From a checkpoint of a small image classifier: widths [64, 128, 256], 2.7 epochs.
Rows from block 3 of a small image classifier, named by matrix and row number. Rows with one number within an expert belong to one neuron, the router's apart. Each number is 128 + 24 x the weight over its row's rms, rounded and kept within 0 to 255. All counts start at 0. Numbers have three digits each.
After each expert's rows are labels from the 100 images, of 14976, where the router gives the expert most weight on average: "top examples" is what is common among them. Only what is clearly more common there than usual is listed. The data: stained colorectal tissue patches (NCT-CRC-HE-100K).
# router: router (model.blocks.3.mlp.router.weight, 32x64, trained with AdamW), inputs 0-63
# up: expert up (model.blocks.3.mlp.up, 32x16x64), inputs 0-63
# down: expert down (model.blocks.3.mlp.down, 32x64x16, transposed), outputs 0-63

# expert 8
router.8:099165099112136075115111141132114130084141107132148123134145107148117135109140111136136118179142145088136137127131096129152103130182153116079144105079159145132136167082120101110142107135157107
up.0:172171121109102114125128117127108127126104135116143072139147143159126114131162117133133129089136138071118130101151086128068089123162141129072147140114152141149163147150110124121151145106152135
down.0:145086127104107154135135122094122131161150093138115130130094140119142127127124125100104159075125075167117113154142159169140099147137111145126115090153138106091139121116129104126130170106179087
up.1:166158131136127053126102131127160115115148095132109145095095124141148141138151103129130127210126129081136138154126129127123110116156127114138116150067142133137111139095103111134102127111157122
down.1:080100163127123125147170154151149167087142141127136108127116167138138119120099113127110094157134096148152123121166118171114069141136130134119084134124149087121136113157125118099136115126167084
up.2:175162132084119129111142143140130150156149138136099171131114126147120141124072101123117122082131102178146098131136144148095112133129124199113122124108067129097120130131119125139094148119129111
down.2:133176133125096145114131139140069120151138123144124156110128109147066116151120108135163116114097151137102127111129155088145162099136123127106132155069145116178096098143122092141144118112120155
up.3:109114111136076146116150114141107147154095121136129104114163087130108149130151150112149128129125143147141184105120119108103066116135122134093141134171131174150067145119173131114153133112112130
down.3:139153113114106108093135142111146116114119097149160104114125105105130132136170160134167149202122108140125153138154103119146112080137137151108118105114153123152117078156100116171134079119135114
up.4:078160136151154148137138114146128109119142081078130133163124126125140111133140176147153142136128138181129119092111081133148120119145170151106138131134127113110137110153083087140142126154074150
down.4:156139169170147154078137080130135124098145117140158145121150137152133160095127113146119141167112145143127147132171156102136150118090075092096103141149132097132149146107103143125092125113117103
up.5:136189133143127126135142166117105119119136111115130131092084129108108109127132108181157093070116116171136112119136172125144127135116140122148118086113124109086188145127134131148085116127103117
down.5:147110126134135155085168131155123116133136143103088153143138123117139136121163140145123105146100137147165125126129111144113151038151131118141145171132105102153171138120149078123142154141114090
up.6:118114130135142121129097119139200106136110160087102137153116135141115119132149116135165133135098127135132078117123119115115147097123138155125117086147127128115215117119105122136089126162102170
down.6:133100118117145145146112098101141138123119167159115109092141159119114108136142108112158108141147149145139145095148096115121194134131129146115137132117127131206149116124073147111147157108110078
up.7:056148125130101076131153134119093127111163119113207130144154130148117134133151140120133125129154129137077128105172121127126082133159147141120135128169134118126124156128122121119139121086161119
down.7:123119120156133124137123137120128096104145114170150140129120094069158135084149156127129108131130097111135116108135190105126117111104108129160144080116140125096180126173160150180115134137140130
up.8:121139107160134119114084170125175142109117105127131164115115136119119145126109142149132110153124125170127123197101117167120132114131089143132115145134123137113076102115156139137050125140104151
down.8:099139120083114148095139130120165146163102111162113111148149167175148114142115128117123078170129162128130128130085089088148121146138175112117135172111111148150123106125142146120110116164128110
up.9:158154122172095074148127155135114129139116153122128090136104141133147099102131134127111164131106150143141035130126088109111144135141098140120136163118144144099153148149118130140132116157086138
down.9:154101120147103121150147130162121101126146124129118145123103172158118129185084116119114166084144119165121103101143160129122153112130132141063134151155126104112105118095101147128142174131123094
up.10:150103134110138149148145120136121145146126120111133106123131135179122122162185125136106098149122148089087109114134119097126163160098133125114099105105148124128164127111103133106170131118216114
down.10:146112131129121132146151147110123156144125103157138096146131117181141100172113149133101057061120078119154113155152118130121102163117112152114160125128135138141098133134145121128170144099128148
top examples: tissue: tumour epithelium; tissue: cancer-associated stroma

# expert 4
router.4:141073144118107202134121087106108125138118120146133117145140128138110173159136145102141145130075110139130146081126110120119132128053133123127143111174134165153144096137139122125144145136136136
up.0:102144134124150102128101117135118130118124137158121175094128129110140145157148142138162142108112137136146138086092142148207101144111116152127125135080084134107065097162102118140131131149137132
down.0:151146131142137128117059110162128122138122116115112119161127111091129142144138091146108140152133180130127162138139090083167121155114126098143066101101163116140141133119115158144175133110143119
up.1:206110119114123137124095140123131129115128119123156118111118127129115150141177147124152112148112131083131172128119112112083097107147105137132144138109162116123143144137073117105055123124158150
down.1:150132094128130101097125105140130130155119100068130109134130107147136149148119155140137152197147125135127172117096136129126122083149145089133127155135149172124119069074121114112138110110144122
up.2:141088140117146151120069113151103128118148132140142096128169123119126134128087137108116150155123125130144168136073116125153219161130121143135119096115136093134121145095149129121168126124130110
down.2:119101145122066152100136111144109098140138168138139130151124152117119124140129121130156150067072125146142106107102150148118069101131109149121150147124131067123143148102142112134157127165123140
up.3:162166144101166110155120128090153122119110133077140126128154108143102117100176108129115112132163127132136117149113120163120113107136149119127130129102114144066138123123146164130062119091141171
down.3:145159141150126108125143085135149105119107159106128185093125088158142123120104153127174107180138132103124119145146137137158139097124149117137100105179117130118103070168133105114134124160123124
up.4:136114145141107145130127140123136116151107145110100153126078115126145135116129120118148115111115115137134077153059117120106111131054089125137134143165150167153141135183117132130083129147129165
down.4:056144108114148077145122173118140170125094101136131130123153137179148139112093155115086105110149137139103105150122097122143158165114160131117121098114143151122083128112135146137120122102136141
up.5:102141143164102158137111117159135135126142143096083119121079142165151126136150117143123139147088115169109092103127114129136140128102140099122107133115132160117175118168074120150128123182140172
down.5:093113154124118112105104164088101146133145079099124084118116162124093118131111120148109128109157165132158145162128101108156160144147107123080107136106110142145100114132073142133124159112112161
up.6:100110134137154201121104119115143134141131184182130108140122129132129128120065150118127129193094109132140093141117092137146134143115112130136133102096134124154135141111099136105166118142149154
down.6:127138162159123072134147109149124099117163164102111137112133138116131121152160106132120099080132168135119123134105123078199125133150106122086165157114138118128122146136099144171100113133125135
up.7:202100140131154126140100120116176133128170140132130090118138121108104149145159138130144113153130122120124131115162113121114113109114101106134131107084156129111169122096074116123070144141126169
down.7:122162109121137116138118098153146130128103105054108094131134129134070132188103127158112154157155190129122143111111109143099139122140130103129124128098121160102116091125119155112135115137143156
up.8:117119123145131118124138114117091131160121128162165133125166128125079131131153178114137128098117147117130147100127098137082052128144154140121140050136150157148138134154132129128091140105142130
down.8:143093121152121130109194097131207112115112132126133114125138066110127101116103109159114104156127132121132132111132133123104122116144143112168144156151146128127174162094151112151150099115127107
up.9:191155133116164136108118116097136109126142111129104089137195157147062114121170125124112125128143133089118161122135118114088114096111149137119107161161094113139147145109116133130119122109154141
down.9:156170089108117121106118119112133120154136124122138132155141103140133124119131136109161154216122129125118105107105142160089101088125161130119151114127086129169145098105172133110170119124121103
up.10:124096114133125130125145140127144126126118111105084142135125121088119123113125109089108105098133114183124152144122172128163155124070129126136109186161123131115084112151175118134182142157113112
down.10:133133138129157140156101151139093142095140121140145139139136172129133158120143115118149095101111119131134152156166153125112105176094095151110062095091136105141146150160089143132165167138108128
top examples: tissue: mucus; tissue: smooth muscle

# expert 17
router.17:084136131099128144142087128123159122132167153122098149163144135120146134133088125114094094148152147136155099144105141157147177117145101159145129188134146095139082132105109171112112125141146138
up.0:113140124171114112140165142116073120134131096139072149119106125117161115144119132133156156095129105099168115108081108128067167159135138150144134166098111128127128134168150116146149131115144117
down.0:150108114167089098139139147107141108114133143140124134137120102114120116124124125131128112110141130072142170132071084141120113131143136139156196164131067165107136134135111115103113080125145137
up.1:119130132133093159138116103119162132147130100045133093139108154129152138108142129137168123105144107101159126111164090134072136158122136103143134142146136089152078161105123127139150146126127138
down.1:145161132146121135144156130140092147113180138136163136194126127131153118084118182128159137095145113107147125139101108131145075104153123132118105125136132104090121153132086087132116143138110095
up.2:062139134126145208123090113125163125114168085135120153121164118112120123132114128137119131071137098152139134117113138138187130125168129128118125157121124085096152129141107130122137119112121130
down.2:115116126126131152119146141113074127146162128141140150155110176156093127137114159116145106113073101130154135144161151163107151084154112128145115106106077092173147113130123096115141141130095118
up.3:138129126120095212133076109121158122133113128141104151165127151137121129136106121151129114092116114128156129112133113142108163125187132147110156076137141098136154142109126127126070115135153147
down.3:113134115114147146119137105115140124136114168109136125114120144125078131082130153098144126141130124106142103161146150169129119078129159183136120079111127091117153093161159138129144181144089109
up.4:177121115108125153125093134123188133131130172091125104125129122120134124128105116102103112082130141128124128116105113129179178111121162135128103152127145096129206122178126125126117119102116130
down.4:121155134124091167103117123129131122147093134108128138123144126143129144115151144110188175150116112176102143138134146151049134122127149128153148084129139151146112138096131147085089143121095125
up.5:150112114108092044116130130139146122103123157086119132133150133128146116149078106106109130193127116143139157130104146142131170128154135137138135135149123139131121129114162107110179132106082103
down.5:126117115118122084102109114145123156132125139115118086122170117128102149137150103162131132182123124145118113108114119129138137121165128083097162150166110170121150129094081141143129093123165186
up.6:173092129149111136123081111125142132145091133128132137128061148124152143143128165087114143105115164120123121174107115146110182180086132132115104083126123161130154125111115119122127141149120116
down.6:121137106105158149132107101148145100175095124132126130062136077134110128113110168120169133151181106136124091167115116126122140098109145134139181117156123145126094130156145135133101155131112119
up.7:159111147145132095134155124101149118101148149155150117103138129120120123163098136145122099037099122131117115116150148102142146130127097121164121180140139109124167119152156134124182127097110124
down.7:087139165137130152126137126136106153127149108141131151194119151119137137124126086113141139119055115152113158128125101118113059107173142099138153124128137122131126164116110148150151102124158153
up.8:049138123137115104118169112119156135133108180081138157152131171119148140121130086126118138135110101126123117152118153156089140128112133133113141144173104155134113153090140130151122118141089160
down.8:115113121133134114104121096187076118128151100135125115144134130155153180124083169122133152153131123127139128157108128126176120110127127130100120122115124101098102072195124113139128169132140119
up.9:154164144107116120126134128138154112142134120092142107133128139102130117084130150116123133074145164031125110162180135137111110136185117111125142163136128128117120135112147127128161119133096130
down.9:145141099165127156084120144105153120097135112048147108156115121118134160128157159157139149142105155092119174179098108118154105139136134099140152143145112125118136098101112134112131107107125138
up.10:013119127135162119122131156132158134132120145149131149148119123141141126142107131139129096122139144140129111145164154134151154107120101104135120145160127086142067126118125138122079120110122140
down.10:156133126117109131137111102136044121163180128148099109127117147142117140141130144138127141082157118169113108120133194087156147113117130147096121130138134109124107139148122118158148179119118125
top examples: tissue: smooth muscle

# expert 31
router.31:142140101139130241114120131124136118152113168121134088148124114139101119100145156137142109132143107135085116118152116104101102119121114128142126121157093119143153111126112092090120115094145146
up.0:068159130157106198148199153134088130146107134126144141127116132125126116110147131137170115121127134139118102124128157111120068132092099115138129113160128165135093111143139125115105129119153131
down.0:089137180125125097165148151122122124066139143137165144125124151129169128103154142128128093108117128138142098147121134161113107174100114128112141142153136095117133181137125140125058107141142116
up.1:052120134134105153139169121114120119148133105118132104149100132113122137096166150115141169106094108135111120090136129137111069163126134138108147129130121218124118132150134119133149119135133122
down.1:123125159123115078134143171089145122125171160143113159123089113120125111083133086114113135132121138140160091119103131118156096178136105114091154119103092083098141147134103144126105146118147114
up.2:108090120133151146133119082154135127125138110198165146099170123094140129133114128120134139097091114137133163131119123142117172129078117151127165093098128148127089122086111132113150155155109145
down.2:133077146153087165145146139153137121080145122081105124163092153132137150124148116126106075096110169080136132113097105111142115140152123142120155147127169134141145151106161129096118122130150137
up.3:137116128123114171102085086137160131132118169135126151124123096135128126118138157085098107149135103138114114109111124139167121122073144105119118152151156194121150097096113142111114132141172168
down.3:118173140165111117084154093169133139124112117081119128137110131135129158152082115147120121169140183130151124161124136116128142124114117097150119155129130150161088075109132120146099094142163116
up.4:158154135135118129129067117100167132104137137076125079126121128108149114168128114152111123154108112130137115145128087135086157112158183158138116154096158108119166134115127142163159117143110136
down.4:152142097116104160118121120105071125164119150139131155132146109107118130124143143092167173121093119127131098140152121111099147109148157143185156080090124111109127165117135096138147147125099163
up.5:115134117118138129115156127134107126122114124121163133119135127156132138158118095125160164160129142073130113111122116109234117123132084133149144142117115103119132136092081131092173121116127110
down.5:106145132096121128102105119113119153121115159127125161124135145117098140102148125089130162158114137161080070104167174166106152107093088139104156093149117098115148116129100127126122167118132133
up.6:110130127138105108141109169093129129121135119111164112122143136135128131103114139088095117164123142102139172160137112149187127110114106147145136161162146151114058135127194120107142129139111157
down.6:158137128127111129147123058120181134115143112133134123134100133120132087154107116133153120132166083152123114090128112204103148152155124117113103119144143128116150129121117126077132141080153126
up.7:187141127136139135120049145144169122137158119151095084121092125122127146132112147128122109109153099152130148113128157140078139169131111146179122150115128094132160123142117122095108116105118116
down.7:114118092140136151134083114136130134147116142128115132136120091097152138152131123143151108187099099090116182132125160126149149104130105094153098108114148141113188078113104127136160140157117106
up.8:192133113110126201112082141138159114121135162162139119137132135136113127092112139095103114116109136119112139161121099094139120117156128117133115094141130122137193084113128151101125124160145147
down.8:149123123118113133131107110152132138144082098070133109127148125133131162132132143130128168173153180153099142127121144142104153090152148110192111141141148171129138116079140151138122090142138106
up.9:164119074106123098120116105148145118159130153113171117088095125176131149101114149121140083111114120110112105143160117141137126119166109105128137165098144127155160156145137125127117114056131137
down.9:094172111110129183117109104148172122143103109158089150076116120124155117153159110128077101163126119137088157128149107128134150137121118134152160132162140128096146112135120142079151116128132121
up.10:097118094149121150119139120128108128123136147102135167142144116146111134136116121110110179106113145050155146118097135133174148111136102164139141153148111103166111097105161140182129131132089147
down.10:126109153111128183147112090076143112141131151111128106159108142108131126113097145124176143093083125131089137123094149177087106154097106148130127149155117097153098127134111130132123156133092133
top examples: tissue: debris

# expert 23
router.23:101107123111118098117119177140092106122105116116179115127137108112089108121143134144145135162124179125089158163120111107152113139141138096105108062144136154154157111117139125129166129099093107
up.0:201125128082132147144133115138084141131135115159139141124112129131128141140127146141120127112110101133152128157129093192074089155141128165124148156146134126126096156117117129120097153084105093
down.0:103133134105108122120131124152069151128138138145131116125126190185134155123123153083138121108142124199117098137154117164137129129121133129107123099150141110126078127146103140112124180136121094
up.1:164112096141106132136088132146143119104119138129139165119140130136125132135172083129137128115117089115162133112132128113108181110096086151105166132100113112125144138136090179112105143181096167
down.1:112123097118101079087171079122158112116133155119132131121123104146121161144134148117091184093146102117108135135125124101154121100147147092111149143178122123127125138133158144128120091076121156
up.2:132094132103134158123115148139150148152152119153122074143097119118132135115111124117119111119151153104172116140140109155063090132116140145137150122062170147140128165132116128126143140128062138
down.2:093130128105126145139165124133107157163132085126135085129088160147125104133105141105119129109142119194121097129173099142135145132133128167080082086131165123109130126154108124111145154132153146
up.3:138101129140128117133154132111144123116113124085110147148103125108134125126133135159135105092116149131127118144178154144080136087105122130139150079119116105095232106137120124155129141139099128
down.3:155146106129155111165141127132178158126129151106077122152114160153120103112138080121115133118159161130136146167088119108131150186134107145137113158113102133114134136122117107115135160118102066
up.4:132112140107125141144134126130112111137094180185105095129129128109134100137168127129097106159140162118126177134076147082102125133084154131110164143122141144145163141121078122100113132141139154
down.4:147095121126121104128119128088179142146189169126131110114173129102138108150146143132139137128124115133070099121150122127102163111115114135112165146176107136120125146094162104179148123102125143
up.5:074099144122085116130115158109126118141115150162140145131121119123108131121144105122140099101092155126072128101105127125167122150114171112138120199165114173156168129133141111133135109113153137
down.5:139119127164135118101142164103171092100114176142144140135131077122144098125151161131121125112081134100177132123135127157114105116118109117147142157088118141146181128117179107159124110145156122
up.6:150085134174169056128158131140108123126151114125143160126138098144153132122163116094134155129080108166119124132136112117075159126117098115154102135180141126131117141130120125119106123165108141
down.6:085105157113138102126177136103144133129141150103123111170135140112137129099124102145120120103135129140133077118091140118136100139118109099125211152145111136121145126132102130170103103136176166
up.7:105131118150135105120126136134139138137131126107118155149115125125131145142105105116123153120109119112154180099105165143195175093115109143130118149165130114128032125164135114136090126122137131
down.7:129132132100113122173100131123163146115094113134093144115094133115126123117127102134193129138156121130128129148151053096124160180091144148152113113126126126133120150149148133092142150163121084
up.8:082159133131110135135222110121108147131123149162129166128149139118130139151132118155129157123118087128115127092160115104097085109124103148127141147108117130128066114100118111135148131121162130
down.8:133146113100130111099065105125102116137108133091107137134151145129148153135141155189165170152120141129123151151143150105142153075169089116143138131117107136115138088099135148137119095159139148
up.9:095153122150096078134084162124125121143107131072130128121102124107110136132125145149127096156152124135112069065159155139145134153161139118121117130181109141139125117154115135172115118144106136
down.9:112152120128168116138118155139168110092114168153177136100093108117122078091101092130114141156119121107163150125130147139114097127112111145114084167147111153116137145146152134161103082146123135
up.10:124144125111166120131164128097091112116176158113122114113138100131148123150123141169113158134135114098143091116149141147083082145114117147142124188123111105064112104161110142116152139118155146
down.10:127112115152117100153120123152093134142137152170090179134128157125105150119135133131144160116111164102132131117141138087119174119136114138100175117141072124177094129105103112096115137078116119
top examples: tissue: lymphocytes

# expert 9
router.9:110138153134170092102117113128125122144158130177149107089118101121122116114091138148104147119100102122164134183125103130154118140138138092121149093089136144113167115096176150148136121140076130
up.0:108150147096170075144150122121118118119114083116153134129095144151121124106148137121144149175148091110127141124131155152159101136126119127173149085141138120085154103144149134162071114094115139
down.0:133150112135154155122101105102121119125099142102144146123131110096179132073144128106089086103101099088143139113130140107146106118123114128164120094180140159133163121092141114136162114132117080
up.1:096114125125113113127115113104119125106113162117133171127136132137138140113150127120126113139116114130081167044150161118139119178141109124117122137091107152149111131119138133137169131066181154
down.1:145154142112115147129104137131137133089115140123150147098123112107117135080112109125123183191133155193150098119121137134094155154152122155133074103096139137108120139112149138121131103122102089
up.2:076139135155128163106136122135135136158082206144146076135146119107117137115078156108094128095144135121140108146136104119126121153123119099097145079101164130134122119139151151134151129105131123
down.2:194076122141135083138143134129147093107107136149092150097132107132128109118139116147157165123135133091100137134107156138145137162118117171108153159155107099084151152126118138136087153107117121
up.3:075143136133166075112101128121142140129132092168134121126191111114103126135105107132124133175112113148124096109118119130131087116135133163074133097136139149134117151119131152124084149096171132
down.3:141152110128141119115127127156207116126100143146145117145119119105175125100148122135097098159110131120140159107133112125130082148128120128132101092109124116104192140146113147129134095131177077
up.4:118139135130166100131111146126165115133136135150140144141119120134127134117135160127094135197144104163109099122092130140167107104122075100175142103056162123139095125139133126120093125119134105
down.4:188150160105115136098139089150180148125128141162134125109135114104120149137154101146088108128132188131119157126121128099121149138124098105129144127118159165099163104105108132154113099127092093
up.5:209134135144134132128110120099120119138105167150081147098132125127121105135146078119102134147088132114095076133108138107163137128126150111155127169090120165133149124106146118118160133133157143
down.5:089100152124098079103136143131098132138145127123119116131167159116103089135135148148131125118084146137133121206185134126120130127111100111148069170121116126115113127118119137158122130143091146
up.6:161134127155078184133091148134175145156145112129145102141118125112126162117120139132116180091134117120119126124145121115077112140134141141091135181093127098165103128116139124124154117089159147
down.6:135073147095124100104135138154124135163185153136125121124138076119115133144168109168082120085139124162126128147115160084146102123150151148113168093124122099122129134146103124164118136119135123
up.7:148131135132106143130136126109134126122112119096062128127118127130123115090135136129136177068137138148101137136155108122129143114133160143141147116072117174121197107109132140138133123081136182
down.7:143169143150085090124095141095051149123094101084122122122127108114107157112156126118130139108129159109163142126132155144118139099134119144111114190110138133104126154163143129114140109156148145
up.8:069141146135207153113156140129150119131148124177129154121105125111154128107101122127107146132097122155163123164154131126095072137120133130152140088112100108122124101099111140140144120163109122
down.8:145153112121172124134132102093140149136124186126129131128127075130147099147127117128130116103159149108130193117074112124119123140103096132139147161163129142185147150096134151105105124136105159
up.9:135136115122159118136166131132104127102139143152086109098082129172127089101172147134139133076121133072126177139129144112131151160156106106168127178103129143095107144111131139128124136126123111
down.9:139102141114125107140105133102089143148108113110095102102127208130092112170146108126152139110116144138155077182165131152109134136113106126140092146157130122129124147129131123152128122184145134
up.10:129096124104098079133150123140137120101109137152145161131144122125156125156089113128119106160149120132117103116118158153155166114140068153144104181167125104145150143104131099130132151067114144
down.10:128139113127124161080130132107123143107107114140139110141154125097129135081125105132152146196111128125133131159162118140147121101162175114143141180147138123181104138073127130105168118154120119
top examples: tissue: smooth muscle

# expert 2
router.2:141144110159104102119131111120106110089179074120130085144135136144117098105136120132161147159137096086164140145146114080140167110151135152094128092115125106100149162124139107126136130167100127
up.0:099126123145133119127133128116152117131145144135117151153106118136123138153145161116156129233149138114120110113150132168126122116070109122146134121110113117128142129107074137118091134063124143
down.0:129137166113107096145095102125160149155141120146131160110136158112140078116094117128114116150144166124168113152136124168132134164122172106113134183170105132119121102147123153120127095172160115
up.1:140150115100132127131149130116112134114171137089111108127133122110122102118135173112146127095134064105147120080162115159110152146145137174091109089128098128128155128144132128101196124105139106
down.1:132161105130142105128124135103124141157103108129154142158100100139099119125118174101049176103114113133130073159123148149174121129095147132136150085129118125137143134126168145161150129123125126
up.2:090122131148141154127135142166136127112134111113164106179144130133117162128165114119067130115127116099131133126125111109130109094139141120124102161136139126134152140107128114114162128108233142
down.2:132083159126117078119132134107059115116172110107126130128136175154139142112107150128121103076089094142167118130156132104134116112140117170123138138134108096118162133126120120172110132107126097
up.3:100129149112153071127142142139176143146133093145152156131086125155152140142110109133134103090116114166167126116138139117095150083135099152110115129101183138155145156147122118103104114109129169
down.3:138130136083124098102182110151115149124173133134106073149143189091145076139133122128132096132113139129123118120125113106142062116138167143144125174129098147106129147118129123142118136130130143
up.4:112138137115156083118124090125151132160093125153125138123095100133147118124124078114133121095163113169133054144121130145175126151103149139117114088130144154128146141117188112149127139148143141
down.4:150134086160151142092100131136123122123104159105089153150138090137075124133134124120122151096104122077122124096187092147112120134147093117134163147159134148139166112091138125113112123105103131
up.5:109101129142117165108166123132080135110144070138097106118134105138108122167140130109098165123156144113140132103145148113112115128078145135130130140163113150106141149202139113106086137113095133
down.5:109112114143107110102160103160148126122139131194138086126116141114132125157168133137119121134129102122161131115163108131127099173117155131154118126113153072121160171118112112099143138067107101
up.6:147157143152110103162163157118146141121138125177108150122165153103124128085116099159128149138156102137103120110134154132170171118166097106105133126093140076126087120115099127149094127137134106
down.6:107124134109146150134111143160160141111151139146117143123117117118128169117126126133135099177172135112145142135095087063105112102131116088141122102085163157093107090127111138117165149112088111
up.7:129097152112134096128139103154108128126144141148117140122118126094121143170121106107092154186122145134091123143097137116162113185067146136162107126137142147136086126117135092127153127073146126
down.7:136128113108120139103171105109139097165162165114141109128122154143173091138154076133148125098136144148114123113109130115077101090136142144102159173110105133153152120108139108109144145104101171
up.8:140146117115131112121132139124177127113205076063153099136096130131116136126133102147132112173113144101143101144129151132162174101144118136118116142133128090130143140156107135120075118130137131
down.8:118122133168144141151119117130128116081153109123124141121122130106160125102164136138122096100129126117154184154137100105150124136104072159152088123109102094121140164170122101125114192105129111
up.9:119103117132118189133118131121126141140125135137123083109155130135114155136125152103141091193134123097121141161121108102113151173083120149125105165195114112111100115124113126087121117098143143
down.9:129124145104102127108154151106136125120137154121121092125113118123135119065161107115137124092126163095119142127138157130115110139123210104122147199163121125117143126123150074137138105132154140
up.10:106157133113160106118116148138185138127157106119191144138045114119139127115105137154143121113094124148127089128107138153154131148150106110143092117093151105118158112114126111153117129140119164
down.10:176122140137167122130140109121097148089129182076098127138141163124147115136142092102124073112123154112150151124125131113119134107125104134161092181113131126151152107134123116089155161132145097
top examples: tissue: adipose tissue; tissue: mucus

# expert 0
router.0:168126134130101091144094128147143150152130170080114151159101127154129128115147148130111110151111148145138075122108105147104158134090113172158126160167142116130138101158101154151113116117149174
up.0:091130141131107146130168108133105126136118149142091122132137132121165127117144116113153128149111102143152122125074069095145157151115136175160112163087127072105139109124153121118180115129115098
down.0:145113116163115155155146144137153100150073099136117171156130116131149136134102137122145109114131124093137180118103087114136159173143158118127157135123079160111103116125144151081093109134112151
up.1:084163118139075129127120110157136137141105146118167111145167149135113139126134065147105120214124147103117096132120113149130111115137121148107121114173131123118130122136125102160106125089145146
down.1:122137135113092146123101114185082147137120130129126103147165155125095163123112108142137138146115140160124123134169144102160163117113143133074122154121128106085085103139085139141116181142111136
up.2:172104125097172127140130089119126108119115116135163131148214127110115126154131121121138102155109126169123121122152154101168146082131145122092139095111128143093132116136089129106160138143105120
down.2:112101125179151118139148137150121125085113151147127124145164156111145096111134062133139093096143136124182124137145094104129109149138075129129134152137120127139118158115065174139123125117132129
up.3:119131135123168092121106141121134143112103133125144143124116129138131136132095154152130105112125123168080203108113148125193135136097167097139135173135128115135131121141169123104150128074130094
down.3:146088125141122140138102116100148132144135125086101093109118137107152150153130104155178173114110101162163120118148160104119164126145096118149130145130145120151174141070146132140140098130178128
up.4:101101112163119143110110136143149155120124137181186161112148114134111129119107135146120147165124088137133109163155157118110068115105099086133114156113134117139100123103158110109167092128155118
down.4:145140112135143127097134074144112103162120118126112133161129152143091151171117123139096117143165157146086150108161146127145164076138135135121159148129141113152135102071125173145135085125139131
up.5:169154150118147030121134138135122122115145114119146133124129132151122116115101139119114130145116142129148087165078117148105162180116094127124117159116144115123192136134117107135121135120095136
down.5:168165127133125121100153122160159120125121164107125114105115069117162115107169085113155165141145146154112141117085144113116122139138180114137146146128127139074120120112138138138081096132162121
up.6:145125140134168099136140116146137141154118169155130085114071114128139140128163145151152101095125134127131099141184131123087054159112136097116132122101110167139138127157111125141110135105107149
down.6:104147109138124140108094100122125138155144154168135119127099123107123129125141106133122115171108080128171171088158105101067160121163130086161141151153175123115114141124102128131143100126124150
up.7:190115126158113176134070144123111130146125134115117139115095135122126133134146135108105178069143134116144120143076122168146152148116127123147113140098115123130176123101113147135073117130128153
down.7:148151117122146187128117114142149090135120132107152135110117088081125116114137167129170151166138121121130108164110153118113117123117152136162119065112110135134146120151182099136126154127089089
up.8:122139115103094092137130108128134128113124142130127119118074129139098159117144165146136135101131104175118153076139116157094094105105177128099158146122117195138142126131172109115113140094148133
down.8:131103107119124158107159118130150122093133161123137103133103161143115141143123107121117144175167160163075114126124141160073160113117110138097109121162141084116095104115125093158158131148098144
up.9:080081163147134151137140130117138147147118151092154125146159143123118100130108157086122125082096152184132157126158126117122079145074145144121137159147140121130158115149128127156160122105109120
down.9:096145127131138123128098127077076181142113112121162129161147187125115139131123154084150136131142154108144105155173121138114139127107108123157117080103125099140110089125125121149161154143137153
up.10:141112115105096115126144112125140101135081160116122125159131122155144161149134102149116096233132156126088140121140126139162131147175129132114127115163129125132084116152112125133123113097111116
down.10:067131130105113092126102143096083166163131143134139138128157164129083125136090126144091126137082145131151109125134132098148114126146120100095125163136099164142130128131102157152124112175126163
top examples: tissue: debris